config.toml
model = "sound classifier"
dataset = "acted Russian speech (Dusha)"
train_examples = 26041
noise_aug = 0.002
time_shift_ms = 50
n_mels = 64
hop_length = 160
input = "log_mel"
spec_augment = false
win_length = 512
targets = ["emotion"]
num_classes = 4
arch = "conformer"
norm = "layernorm"
activation = "gelu"
mlp_ratio = 4
head_dim = 48
fused_qkv = false
qk_norm = false
layer_scale_init = 0.1
inner_norm = false
moe = "expert_choice"
num_experts = 64
moe_every = 1
expert_mlp_ratio = 0.5
experts_per_token = 2
shared_expert = true
subsampling = 4
layers = 10
width = 160
positions = "rope"
kernel_size = 15
loss = "cross_entropy"
residual_init = "zero_last"
optimizer = "adamw"
lr = 0.0021
beta1 = 0.9
beta2 = 0.95
eps = 1e-06
grad_clip = 0.5
gradient_centralization = true
steps = 6300
batch_size = 64
epochs = 15.5
lr_schedule = "cosine"
final_lr_fraction = 0.01
warmup_steps = 180
weight_decay = 0.3
Rows from expert 57 of block 3, named by matrix and row number. Rows with one number belong to one neuron. Each number is 128 + 32 x the weight over its row's rms, rounded and kept within 0 to 255. All counts start at 0. After the name is the row's rms in percent of the matrix's.
# up: expert up (model.blocks.3.mlp.up, 64x80x160), inputs 0-39
# down: expert down (model.blocks.3.mlp.down, 64x160x80, transposed), outputs 0-39
up.27 099 [130 144 140  82 148 125 145 102 185 145 164  80 107 100 111 105 117 172 135  86  98  92 146 116 173 123 128 139 186 122 160 130 159  94 123 123 121 116 143  10]
down.27 097 [161 129 122 139  91 109 156  91 151 119 107 184 129 162 133 163 106 183 121  70 103 144  83 194 124 122  98  78 105  94 143 120 121 106 103 140 132  68 100 137]
up.28 101 [133 128 171  87 140  90 138 139  67  98 181 160 160  85 180 114 123 124 144 132 127 128 136 137  84 150 120 140 123  80  83 144 146 114 115 112 171 202 126 140]
down.28 099 [108 140 132 139 165 161 133 108 130 210 134 129  74  84 143 115 135 138 211 105 107 141 125 142 100 146 140 141 111 122 169 151 187 122 105 143 125 148 110 162]
up.29 092 [119 197 120 112 165  71 136 124 115 149 154 133 149 114 154 122 111 127  92 120 172 130  82  81 134 158  39 160 124 134  95 177 159 106 126 136 157 109  97 114]
down.29 106 [145 128 145 153 145 116 168 135 136 139 168 118  55 137 123 142  76 166 104 125  89 170 141 169 126 124 134 140  95 162 164 161 127 151 120  23 105 150  97  84]
up.30 105 [ 88  96 126 144 103 133 146 161  71 139  89 100 121 126  95 101 112 189 119 163  79 117 171 117 100 167 133  90 153 112 155 114 178  96  81 101 158 143 135  89]
down.30 108 [130 122 122 147 102 138 113 120 135 157 174 152 154 124 109 107 148  97 161 120 115 190 139 116 133 143 140 146 111 217  87 128 136 170 108 105 101 162 151 145]
up.31 092 [128 167  95 108 108 144 144 115 134 211 163 134 148 122 153 132  81 122  75 151 142 124 102 113 133 113 180  92 164 151 145 160 130  85 111 149 136 111 157  84]
down.31 087 [102 128 170 147  97  97  79  67 134  99 101 114 120 104 164 122 102 151 162 145 126 119 175 159  40 196 125 164 126 142 203 100  89 104 137 115 158 138 150  95]
up.32 092 [139 131 155 160 141 127  92  59  45 131 106 104 121 108 173 153 101 125 129  86 136 147 113 131 141 155 162 115 134 129 127 142 160 110 140 166  95 117 133 155]
down.32 094 [202 108  90 172 101 115 104 209 115  95 159 127 208 130 178 109 110 123 120  76 125 159  71 103 167 145 190  87 184 113 130 108 134 138 121 129 116 130  99 136]
up.33 095 [ 94 160 152 105 170  86 114  74 177 115 143  86 143 150 109 208  55 146  87 158 125 107 170 148 166 123 143 105 110 129 124  86  81 139 131 107  88 145 165 124]
down.33 101 [ 72 142 147 138 148 108 152  77 161 122 112 152  97 130  69 142 157 102 113 121 178 145 155 127 123 145  72 128  40 139 110 166 119 130 114 119 167 105  99  39]
up.34 098 [132  60  78 107 138 169 102  89 114 207  92 156 170  92 111 138 121 136  84 105 185 145 121 158 108 122 122 162 173 130 159 108  93 151 117  88 178 114 126  99]
down.34 099 [143  84 112 147 138  97  96 189 112  79 154 181 154 155 176 141 169 186  88  89 104 114 159 161 119  95 105 144 147  94  74 128 134 146 110  82 132 123 151 103]
up.35 099 [149 105  67 169 200 178  94 128 113 131 119 118 113 105  99 161  88 118 111 132 142 136  54  76 159 121 173 113 121 148 111 143  80 139  88 119 141 104 147  98]
down.35 092 [133 167 147  78 166 110 117 144 152 122 144  80 138 141  81 162 117 154 149 109  93 170  97 100 135 102 132 142 107 116 128  80 120 155 117 131 163 119  92 124]
up.36 094 [132 117 100 150 119 150  79 105 117  91 121 146 103 125 166  87  84 142 125 110 100 124 138 141 151 178  78 196 102  98 154 162  95 184 152 192 112 113 146 146]
down.36 100 [138 114 127 139  99 102 112 152 166 157 115  83 184 117 175 141 100  53 112 152 139  87 179 151  47 151 104 156 130  80 131  91 116 188 181 140 123 120  82 128]
up.37 093 [114 139 141 155 146 152  98 144 105 108 113 102  66 113 165 110 156 155 133 102  99 101 182 131 110 187 160 129 136 114 174 128 132 157 112  88 151 155  98 146]
down.37 088 [125  81 114  87 139 136  87  93 145 102 128 156 121 149  75 122 105 172 220 161 151 157 158 134 148 123 118 150  93 171 115 124  78 166 130 102  79  85  90 156]
up.38 105 [161 123 134 176 168 111 131 172 153 113 127 118 150 139 127 151 170 149 153 152 107 100 187 185 112  67 123  97 161 115 156 154 126 172 154 139 167 133  95 108]
down.38 096 [113 135 104 111 105  76 149 113 121  91 170 122 122  90 142 161 128 107 223 102  88 144 195 114 146 123 170 125 113 182 107 185 163 156 150 167  88 141 169 102]
up.39 099 [143 148 109 135 132 101 185 123 111 131 144 143 174 133 137 168 114 112 183 104  99  95 155 162 143 163 157 152 100 137 114 139 131 219 122 134 100  63 151 145]
down.39 101 [148 103 150 146 136 128 120 115 159  73 132 117 130 137  96 140 139 100  74 146  95 176 159 196 131 137  95 136 178  95  98 104 104 154 160 176 162 108  95  53]
up.40 101 [ 84 124 196 102 126 141 104 147 101  93 144  93  99 170 135  77 159 156 144 110  99 130  77 201 122 157 202  92 135 147 141 163 105  97 208 116 156 137 164  97]
down.40 093 [ 93 191  99 182  63 109 189 128 107  84 164 160 149 104 124  79 132 150  91 106 110 139 149 134  97 116 148  94 128 111  56 120 186 157 166 126 141 134 123  80]
up.41 110 [ 91 156 126 206 116 137 132 105 140  66 122 129 130 160 112 116 173 129 143 120  72 131 138 129 116  99 110 139  60 134 129 169 119 132 164 161 132 119 161 140]
down.41 097 [115 164 167 159 127 105 121 115 139  84 133 114 168  53 188  91 175 136 117 177 150 158 152 132 115  82  95 153 124 102  88 167  85 156 111 126 117 127 123 135]
up.42 101 [126 109 141 110 103 182 113 129 141  85 173  99 148 105 132 142 125 122 132 126  84 126 133 137  57 109  65 179 133 150 135 156 151 136 120 118 152  92  73 138]
down.42 089 [121 227 151 116  99 135 112 195 146 119 100 115 139 104 100 144 110 175 149 106 191 146 163  88 155 153 129 105  82 193 112 127 125 165 134 163 113  99  92 122]
up.43 114 [132 100 125 131 148 205 128 144 126 105 169 175  89 126  98  82  81 139 137 123 163 153  49  60 130  63 162 137 119  99 153 112 108 119  83 169 156 180 173 181]
down.43 113 [112 124 130  98 119 160 142 110 158 106 120 156 159 133  89 119  94  95  89 141 117  91 157  75  55 102 155 118 155  65 143 139 125 101  68 130  95 150 126 118]
up.44 102 [138  83 132 111 140 133 111 129 101  83 131 131 172 143 126  78 168  66 160 139 109  54 129 147  93 149  93  70 181 152 151 119  87 113  78 128 110 157 160 188]
down.44 097 [ 93 149 121 106  69 126 168 163 165 164  97 115  81  68 128 166 100 119 113 119  56 123 143 114  89 160  70 106 151 148  58  91 185 132 183 127 116 221 113 121]
up.45 099 [141 154 164 152 123 159 159 122 114 143 109 120 109 135 120 126 171 109 110 132 145  77 156 115 164 117 162  64 108 142 173  93 120 116 126 137 157  85 151  99]
down.45 093 [111 172 133 184 112 114  90 107 120 143 112 154 135 119 135 131 145  86  78 159  75  55  87 147 140 113 151 148 143 178 119  36 113 192  86  65 157 135  89  79]
up.46 109 [114 151 119 134  91  61 108 143 101 157 154 133 178 119 135  82 105 106 105 161 104 158  72 133 122  98 135 146 115 182 204 136 151  85 109 182 121 125 154  82]
down.46 101 [123  79  90 173 128 120 152 113 127 166 147 154 140 136  99 116 134 144  98 190 127 109 126 123 161  84 110  83 172 116  44 124  99 125  99 127  61 153 163 119]
up.47 098 [101 111 140 107 130 142 109 159 102 126 127 164 134 128 128 147 146  82 149 112  83 195 155 172 147 116  76 205 151  85 162 117 145 182 137  57  70 126 204 109]
down.47 099 [118 106 183 188 130 151 145 121 124 185 178  73 152 117 135 137  50 225 146 109  80  81 192 151 110 150 131 155 151 137 122 121 138  96  75 159  95 120 145 117]
up.48 097 [ 93  75 107 121 106  98 136 163 146 166 160 117  88 185  66 121 102 214  76  89 107 102 134  96 150 173 150 100 182 142 135 150  74 153 151 137 118 125 152  81]
down.48 104 [ 77 117 165 160 164  82  97 131 106 190 174 130 112 117 129  98  99 110 126 141 117 133 112 138 103  83  53  75 113 124 156 170 116 138 102 102 153  92 185 118]
up.49 105 [108 179 122 135  53 143 149  73 173 123 113 144 116 128 160 132 136 117 188 117 152 125 131  81 106 124 112  86 102 157 143 193 134 142 162 105  80 138 161 161]
down.49 109 [164 129 113 114 123  92 130 110 134  52 141  57 166  41 161 119 139 104 152 112  89 136 112 143 155 112 161 129 145 174 135 143 189 146 144 138 178  98 130 147]
up.50 105 [128 101 145 174  93 168  83 185 147 169 131  84  86  95 123 152 103 127 102 139 143 138 150  67  74 117 121 119 135 113 137 117 140  86 115 178 115  71 154 134]
down.50 096 [131 117 145 126 181 149 123  86 104 109 161 165  99 130 155 139 175 140 172  89 109  92  85  99 155 148 199 130 134 168 123 139 127  94  46 129 127 123  78  69]
up.51 088 [128 132 136 142 139  36 166  94 118  82 135 133  96 106 124 100 172 128 148 126 100 178 216  98  99 126 147 189 158 174 128  99 117 178 124 150 150 185 151 138]
down.51 099 [136 145  70 112 173 119 129  99 166 150 158 122  87 114 205 102 164  83  87  93 144  92 128 123 106 109 137 128 174 107 121 128 153 105 152  60 124 115 161 189]
up.52 101 [142  90 121 153 130 115 105 140 120 156  78 128 107 152 118 129 188 144 175 165  54 144  57 128 165  84 162 119 142 105 112 167 170  69 188 165 169 170 202 145]
down.52 104 [151 119  78  80 163 123  93  80 100  37  90 123 131 145 129 124 128 121 165 155  84 123 142 110 112 128 115 111 112 119 156 123 170 112  77 167 150 119 147 151]
up.53 091 [128 126 169 113  99  53 179 139 114 181 104 170 136 138 170 103 127 168 137  84 163 158 181 149 157  73 116 113 127 150 107 101 114 128  94 192 145 139 115 129]
down.53 094 [168 117 188 146 157  75  97 175 156 114 110 128  97 120 100  89 113 103  92 119  96 172 137 137 174  99 123 114 100 157 144 118 177 124 128 107 142 147 149 105]
up.54 102 [110 126 109 128 146 150 119 142 113 154  97 133 159 107 114 102 157  76  89 184  52  99 118 111 186 136  99 175 175 108 157 137 169 121 103 184 188 168 144 111]
down.54 101 [150  75  58 117 115 167  74 161 137  87 136 123 144 169  94 150 128 144 136 156 134 101  89  79  89 106 129 149 131  93 100 143 162 139 110 107 167  76 164 147]
up.55 102 [122 125 178 146  90 161 102 191 121 110 121 155 122 139 137 146 121 137  83  29 128 167 100  98 132  70 104 156 154 119 112  73 190  89 129 135 105 136 159 139]
down.55 095 [ 86 144 118 173 180  89  80  79 115 151 136 161 123 165 122 126 155  81 157 106 125 119 144 112 112  91 160 113  83 116 172  79 135 181 150 108  77 179 149 168]
up.56 103 [106 145 159 104 101 154 107 152  90 161 174 140 208 135 137 132  52 147 124 166 117 102  83 161  87  76 114 168 182  81 161 140  95 123 166 174 147 130 163 130]
down.56 109 [211 157 143 168  64 140 136 170 124 176 174 173 112 149 153 131 141 112 130 119 222  90 145  83  66 105 207 158 185 117 133 161 204  76 145 118 147 127 113 153]
up.57 103 [125  89 130 111 110 165 162 186 129 128 134 184 175 109 138 135 139 172  82 136 117 160 134 167 103 161 125 124 109  78 104 141  89 115 149  84 112  63  82 101]
down.57 100 [158 147 102 127 127 146 197 176 142 126  70 113 171 121  90 136 154 168 145 178 139 132 167  80 158 110 111 142 128 131 146 125 180 149 137 170 171  86 114 148]
up.58 104 [120 143 152 175  69 138 102 153  74 151  97  93 132 116  95  50 138  86 143 155 145 150 114 127 131 141 122 133 131 152  94 102 131 134 137 126 173 111 137 156]
down.58 100 [ 93 113 138 157 140 152 104 145 136 132 140 156  73 123 172 139 142 181 179 122 101 172 116 126 104  84 188 104 111 156 171  65 133 125  96 139  81 174 153 137]
up.59 106 [150  59 106 118 137  82 109 138 132 113 154 112 182 118 119 153  90  78 130 145 173 111 108 139 108 194 134  78 166 145 143 164 132 172 114 179 125  75 116 107]
down.59 099 [123 132 154 150 137  97 123 131 111  96 152 102 139 130 139 181 118 182 129 135 125  82 135 145 166 167 118 197 169 139 104 140 129 132 162 108  78  78 184 122]
up.60 106 [104 146 105 173 119 136 129 120  54 129 115 139 102 158 179 140 102 136 104 123  52 157 130 139  83 115 131 205  75  94  71  93 118  75  92 161 107  79 120 136]
down.60 113 [120 203 125 193  87 171 116 169 120  75 144 125 148  90 153 139  27  70 122 106 173 118  85 160  86 119 159 162 117 155  79 125 108 138 155  85 108 121 151 140]
up.61 108 [145  83 108 127 124  82 116  97 119 138 136 128 120  91 191 168 142 127 164 106  85 119 100  86 157 103 185  99 118 187  86 185 139 104 149 105  79 102 123 166]
down.61 100 [132 157  88  96 138 135 118 121 182 136  71  78 202 182 119 168 100 136  94  72 124 142  76 186 133 171 100 139 205 103 122 138 115 150  75 112 142 134 117 137]
up.62 108 [ 57 126 122 140 118 176 144 134 202 103 127 117 137 132  97 131 126 126 125 123 163 150 122 145 124 133 107 164  98 161 156  92 186 138 110 145 169 143 198 121]
down.62 113 [150 109 101 132 133 192  98 141 155 123 118 127 159 153 137 110 167 151 184  78  43 117 140  69 144  70 174  75 156 105 128 173  94 118 130 139 169 152  90  81]