A small sound classifier, trained from scratch.
Data: trained on acted Russian speech (Dusha), 26041 training examples, 15.5 epochs.
Rows from expert 25 of block 4, named by matrix and row number. Rows with one number belong to one neuron. Each number is 128 + 32 x the weight over the matrix's rms, rounded and kept within 0 to 255. All counts start at 0. Numbers have three digits each.
# up: expert up (model.blocks.4.mlp.up, 64x80x160), inputs 54-107
# down: expert down (model.blocks.4.mlp.down, 64x160x80, transposed), outputs 54-107
up.11:170103164149173169075097136142179145124140135094096093138119105144133066121117086153080140147188123134199127144146102102125158144115110070106166141181162191134127
down.11:085086153119118137166071135151106173136129155166094179091147119127130155087164084120130154091133138116141121073146105100099141108119147139161149133137167105079144
up.12:183132096120147140148106094108110122156103103153124116097091124074101159153104176139054103151073132136123147089137145132164178125142160115160148142115077076107122
down.12:143128142091095170127161075107141131151131141153146122166136111124138135151139112129115131163180154149144065140066106115120151131152087146142149123112129110147136
up.13:129138117122188089095102157132128108146122067173209133129092155092106153114159154144106106102119086078088119147083137051129153086100190112154195103138148177151157
down.13:126139171092112178181157157175114130164165100096068120132137193113139142161100065150112149207115161149155085173110130093193140175085070155131100163098116093121158
up.14:109139117098083167105154100194164139111119145166086103192116088125039145151209122125183120172140172112120133090152075135114171201078121187158118088164090136194160
down.14:124150104109114100160163156120125086118120173130100121129155175115134182118119148130128115149120134124168095145106108138129170138113157061186176187128133115124122
up.15:155136153143192154147120065198242080102129157118128060121105111138122127155203067086155162099106099102154108184090148147201097141115133181184196115071103159123105
down.15:129089130130157150108099152097154133115118165149113178151138098175154109151138191150111171176126067129168137150115124119149141098107156115116173116079195078106092
up.16:113181166146108135134117126107133077135204086102130127124189110136152097160073110114076126079103121138147161057163109077106082089090123109179152179148141159156121
down.16:170155145179084091157123124139093116138151112163133067179112109195089133115147129128144121148126215193082183155115147115094123131111164137119078158158118131119106
up.17:107091103214090069111136105117117161136100119073151143191179072125105179153155081085123128133121179113170109129135123185158099147107151122096106063152114189204185
down.17:171145115103131166094166082185089097213174127159111124081144129177123153081107138139066123089131190143112129163139167051103096121107203108096068115155110130128079
up.18:130082132183133160104114124116105168197092155133137148168061097133174152124102098156102097084129118120127161096139135116074113184092116085124140106100108125165142
down.18:121173115091128105133079120102110132179134091078133090160124168150134130084177138058117132160150124121135130174122160112156185177096163106134145124075152152137137
up.19:131126140133161068118206129167147130180125106145038095175152138114144126088090147149089164060172067097151184070151165132183090129107076056056114079103173137139141
down.19:079141105144090184166124132112085126150108125130154172102070093076136186110139197110101115088134000179105151128132130137173113116204104109143142110139143133140072
up.20:145151125121092108115222173178058147100121119168126124141157108157134085140121179174213144076105167124132161115142157132144163125063160151114132112109177098086086
down.20:082141073126150114106134136154070083188120093084133072096106102171124171072172113075144172141035103118111161117124057165115146036200136138152111103171116093109191
up.21:132096139151082171154105106117169093119149118157117154121088138158133145118161165101106134139152138083170155183127073124129082155206090100133098133141172129183150
down.21:173110083138125108173127145159173090138114125085140096134196166068168165147180132100116148158173167147140108178122161183120094141097157075125129123085117116104126
up.22:141055148105054123207153102070103121166159146105145098131136108144106127164135135109078080081158119146132165141131107146102090069107139121144079116150147126149201
down.22:115119101140123128129125088129096162111132146125129190101110108108164172147134126183088119093150180160131159137153129085191133116126153159157156122108114130155120
up.23:171097175138101120153082085065184154120144177103117147112111149146133135086163123181127123179160099110163152055134138148170096141134175056137150146069098096053054
down.23:093171138133135165159163162096103150183176127104146132138147087137159167147120152099161105202150115102079150099097173168154166175125085160119109096174149146109167
up.24:126086097159166140121195201145151132103177107156110142157139125126134069124132169099165147123081051153207159123171095108140097145061146123141140108064172166096058
down.24:126161128150141110139115136139099133167134133085151110126190172082044121145094110140132112091064073105125163110104153115098193107161139142157152096123150105106129
up.25:089093095159159094099142164145159153152071098162107101135154068114155181158090106101109170162170153120109126084145173137143126130101155114146121156093098162092160
down.25:133139141080144098132097113123102094122160124161147154177078187154118177097150070135123078122118110159104082105126088088091166157095076093112160087133140061136186
up.26:113132163086167111075161141148164079119092162101151058175126144141208136149060108127170162065176109147129164093160182177159126125092104132201103152147084115170139
down.26:131149078130126181044141151066207115167153151142103128177159086120125147129133073144126129147099093169137129113143099126146151115087147137161146146090093100109090
up.27:158129179168135102133203115137142169140136169153128149118150128158110157220146192104094122126140115070092156123118118189103123096158170144121097096102154131089101
down.27:121113151132118188143136145066154106085155063115173117171103176122110150142194134135169139161082079157107128124060163149102155149155128123139125099097086084109071
up.28:136134144120097127107136146180100087089098128066145110124082039175084082153132149090140105141096124149163104109186135079124141123157144090115146152094153136106119
down.28:153136147115108152117157128101158158111130099177101070147122118151099119082077050144223139188132157154095174178163165120138135149151135128171143180141113111127143
up.29:123148113129114177165146120123189121062068107122138116121156156149113141087182150085143109133171158138146140093136105158158147163128160135126097149126139055216085
down.29:095127129121153087112092142146097129096181142106095112111064108137162216149086126069096102174112141146177095104221169127162124090119123102107170110188088166151101
up.30:112110107127081242112115126056126142139137105086211085125085061080117170127114190156116124148165085180118091114123153103092119098165138119114164058113086107130141
down.30:126062129151157138188062119108096087112168093149160085183109104074175152129156162111148207107122156120097067176112105100116138088098143068156139119123060185098133
up.31:157111149144134118098102117133143118152121115082099095148191120183144163083213105130178131134122123178117123153149153181119101123103152133110146167097177144121091
down.31:151116085125130103125092127115139088120135176115149127133179084150104118130154111115116132170125119119118067105109126119106086138130153125126116164093116142214116
up.32:141163083147077117038104136149128135141146150054114080212128118119133153103156167092100114102119198131121148099132127139083063123133133143116153139031153117157105
down.32:176067105150165144140142112139101119132140112091085122179095163153120201137155189121136087137102167145106138097164097116118166168118106069137148179163115100074155
up.33:100128098142130097144108125156113128100132144128121062150124167111157164163087101089146126129134115093111173122118113071161099170170120119174094119139154171105076
down.33:070096171112138157104102094200153118098039094135106159156125210121155101152191116186112094084150074131124083251135147113135129073107127148116151070057141154186001
up.34:164157134101149090178148153160144101043128114146072121109139127156151092142050141123130104131145094100153163192107108103132086151092176108134092109112107122095114
down.34:130152141111077157220091092126118125150123124184126150150124141051152120138127119090111122107114072161112098146091111151132154178151123147123065127129129149103125
up.35:114128133094144126108085170104104112100123103113175192135097159115105081117172137131204085097138148155113116108164111110163128128137141206081113175081141110142121
down.35:085183131094144150150157109126132172118189093129124167134153117163185177088108161150140105170069182163116175171120102045128075132153135164076119108090138115119124
up.36:129065133147116086089117090084120141126132068109099181098088128145115134142108179131149124119130161111163078074104074122146150152132151144138113097071146082174122
down.36:142132057123154170103153120122179131096121157098109104118132128134089128166089127062168154072161180125154173163136194110130178099149119113095097122140093117123132
up.37:121152110083126049089173191106141148133164140163149140115167159129118172145124164114160118145105133105138170130113128077108198111123085095149047187122138080213151
down.37:097148137185113095131118107221085138158157117104111155110132129139086122112118094124115151180107168155129063124151133145160169175147118104151194110076075145147170
up.38:126183126141108165145119139097078145118084144119093150095143157155111161117116166099102151137198115151125161108074140151084137125170082104118178144138187120076174
down.38:164161123168118138113166100123119055162123148158110081161151129195114126243104163164169138140133099158146079136138182109106107131122104156103174179147144123129137
up.39:121089116103099203091097141119134131125178093170180140102146141136118166163117119179150148079104143166171118077166150124105155153108125145142172098098113217091163
down.39:101189130145108120150132166097150129160160112103115139150151137169149085116173111076138083129117186131086152174127105100127097168158129093143138164118172110114122
up.40:131031143154183195148097152118154137152171165155109149065135079147139135140160098182120164129135174140141123100116128108102078148172154131130096116094129124131137
down.40:114098174115163094107134119122134131036096115146111137142151139154152173132154080084078097171139136106069151078179131119132100100147086166119110099128135138154130
up.41:052176142101141181151110143104120153120130088114133158157105136159153120177099149115141111166098086115122197121133105113111122115107142118153114185125076197134116
down.41:185125087094106115127145132146164141109137113136119150111128096144142132079096103165060115114094151174142117103169176140158065133133114104161128161123112161138147
up.42:184154111176159122126198121103112126040131102164122126120146205147084103135137120111098126169157182180119132141115125093152153140099161123116156110085147121180120
down.42:107091107115143157175086122149113099117157150142120097147148093112109148069092135202130179084115130112177133142120135133168096100072135087100129152117123100118112
up.43:173144118120126165122122142121161130091149113158101132166166142137095109111168122111133157138160074118072054139106181106083071143115122163121088140150154149150124
down.43:124068130123127108118117158116184145125154146151113079113075132140160119151133098118154137099167086156094083126130151140068095122122136122120139091136135149114166
up.44:176076106181164135179113132175077083084097166089104141094115089135180114145073121067110077130078144147163142119104181144137129118140088125116084140211117100100155
down.44:100142080154200125170049089107123211158106179134170159141151147096116130129171119154157124157088108098086116163138091147119132160107126119121145150091175124079109
up.45:192127141089127131128141115074163166138113107166152168134112130122108133084186172098175103110100142099119160108088098127145074138155173120181098158102119116042107
down.45:165217159097141128117111145120216194149116104129140174143146121139119091193030177111151127184103159120111087092175075097137126132115146090024166090106125091165147
up.46:118135107174162095100180166105162112127130104172127114130153150129133148151162132070066140139145141141128142139059114103156090119158167105110163106115090104165109
down.46:113097159128200154127108131158089158049166060157082142109144123107106165122124163149079138072137113170106139179136150146137110145114148120152158157130171068090085
up.47:186063156134115159098088139095106120115154142112141160178098093119095143161072142169133142122095174101097131118122106106100135108060183104209121163132148118120141
down.47:139142161139158124161145124131159129125160135132201133077160109167162100121118149109132091157177199143153069143084087201096149077128101116165150156107102093133155
up.48:114157170115074139124125085109155140166153142129167131112079129140113103132074139146092106120112171141099102191089145148131083167178105130145058091111148124086135
down.48:157174117129129187142152166131127150177130104117125085146161132079183127135159101108117133099132193115078143095110139136104041101098179183120180096155156162114186
up.49:119195152139122114113154124167135118082104132093110094065149128051130126172146128132151139110123179144153124095120109159142076106106169138108178096120062143155176
down.49:131156136130110131125122203106149101162155120176131112091101162158082173168069206077086111210134127078189132119085104133122036086081117108175123113112168060183110
up.50:091137138139098080107158147142155119068119123120092142101166131164109151130134146123144226123113127140115151092138166124114119051191137201146101144091168126120174
down.50:128135112079113087102174174111149152111116099100088155158107057164089160150168100098126115152119150138133123149154132161116138175164127113102153135134154134180111
up.51:183128080181146160078117138139132092072084184136113135149110101115176180160132142086191125162115133137162099119122158115168116188185085123135122191119139151086124
down.51:104133139147114124137145147058166120177070130089133093163148124091059113168092164154153149167156094122123108099081139130115170168098071104109114077106076081185098
up.52:090104092121140097152107123127134153107163137123145129140102128144129102093161053111111145108155121075111211117157100176140133150165125137095112140154166109117126
down.52:177121140084150170143153114111096075126129134124137096147168187074163142087127047137108154064131133114118107105092077117111105131146096077186091073142104163096076
up.53:138112151131158134127105093139110079170182150148170135120178087146101149144089164187131143102168222142136136166144092118125121115109121124167094101175129093118109
down.53:127127126147173110152158092102160086132148135135152124134163128127082131123168113143143075091128231150182148066129125109102097155094112077173188111105152110112075
up.54:117127091137112102193160155169134118105195093090111158196127196056151117094139131154117123101130076177128151157132141090102137108117171138098097088126107126135122
down.54:121080135105168142090107215226102110103069147085127081099120130114142118158201135062108100129147076158105114183070142108106155118133147131159105109112138087161169
up.55:121135173162152068184102065134119092107140129191137114086153128110138162192141129106082083185178197110110140056173158133127116140105158123077101117169125174107117
down.55:131126153155184143145131113117105103137098134188097180126129141088072123095128186085144115159101140134148124059125139130118165149105104134152098159130150107163098
up.56:162078099106082129152122165112164165173155226153152114128156108114172129136204123175140109142149103130108123114123126125103104138132108149114110113174150140120111
down.56:152072156232100088153153111083126131177074128057120132135182156185161088124167093137079129154134120146100125073166117124104084088166119109115151103124191137119140
up.57:134132127112143141165153125128154162162119133114109115138143120093106098173119143107071099138142171098104221081173111091166134151155132152190099139119137157076111
down.57:133128134153090086092092160131177138190114139068138108089074129159136136118103145131169128114152150141099161098107135124138093107136118097108108178109093079132144
up.58:059147080086203091181083120186099170134096062193106136135149155171158120158156138143144105126103096140175099167139119090113099120110126110091125132175170133064134
down.58:111172128209134088218066072192137146076162142178161120187109137113097091150198123153105130108112050094064136132128104181124117139123093168126095069114128157178122
up.59:098110193091098139124127094103136108178096157151145171191149108143144168129084177109111097141096133189079107129145096149136130143112169160160134100143158120103103
down.59:130147147107106159146141118107147103116137113158115115121132122163130143108160106168154140130137171155144164159132174224111104159127165113165129126140112161157089
up.60:093109109164183090107112128119146163131129134129115126116125156117122106100213137187124144133104120133133143131117116106107131074120114129104045131109167162104140
down.60:128156168078087140122155136181128127169116082137121125154127103116170136133109097125100089132111091089168106175135121146172114146105179082119134123160161106122094
up.61:138056095208215048105161175193109139097153070158115117131195148086154122157078105105170109118100162089136132127094129067150132095162115146039154112172144175154150
down.61:103190147102127144139089133115089165110106119129147120092093102086107081107118179145135164107141075090171126096064105136128085074107111113151155118106091174127151
up.62:154085125083183131141103135163105143109195094112168114093144120114122134114135131168133109136102143064089162123129146148131127171081127085122076105131192187082230
down.62:212107155099113042145126113115118139107107131120169104152117132134172122105075081082097135082057130132141158092144118148124186121113089129122073072151107112188094
up.63:072109154129136164151160117112155130122123120098120120147151147175157166089188143076148093111120180111162099082117131116125143195155125100136121133127149114158098
down.63:098163150106104170136110143164139165197128103098120106195119114093110098148174116120177127176122173155063132076118137094117103128173130134119133115053135131101178
up.64:062108169125118112104142158144150122164137134118117108095065119196088157117058141123155102154142101061112118174142127144107152149092145128056053195159165107121121
down.64:112106140099069170079171207092072117116111160105131116156139107078078169141138118108176096152120128182114148163107159157084117168105099113126147155141115164107117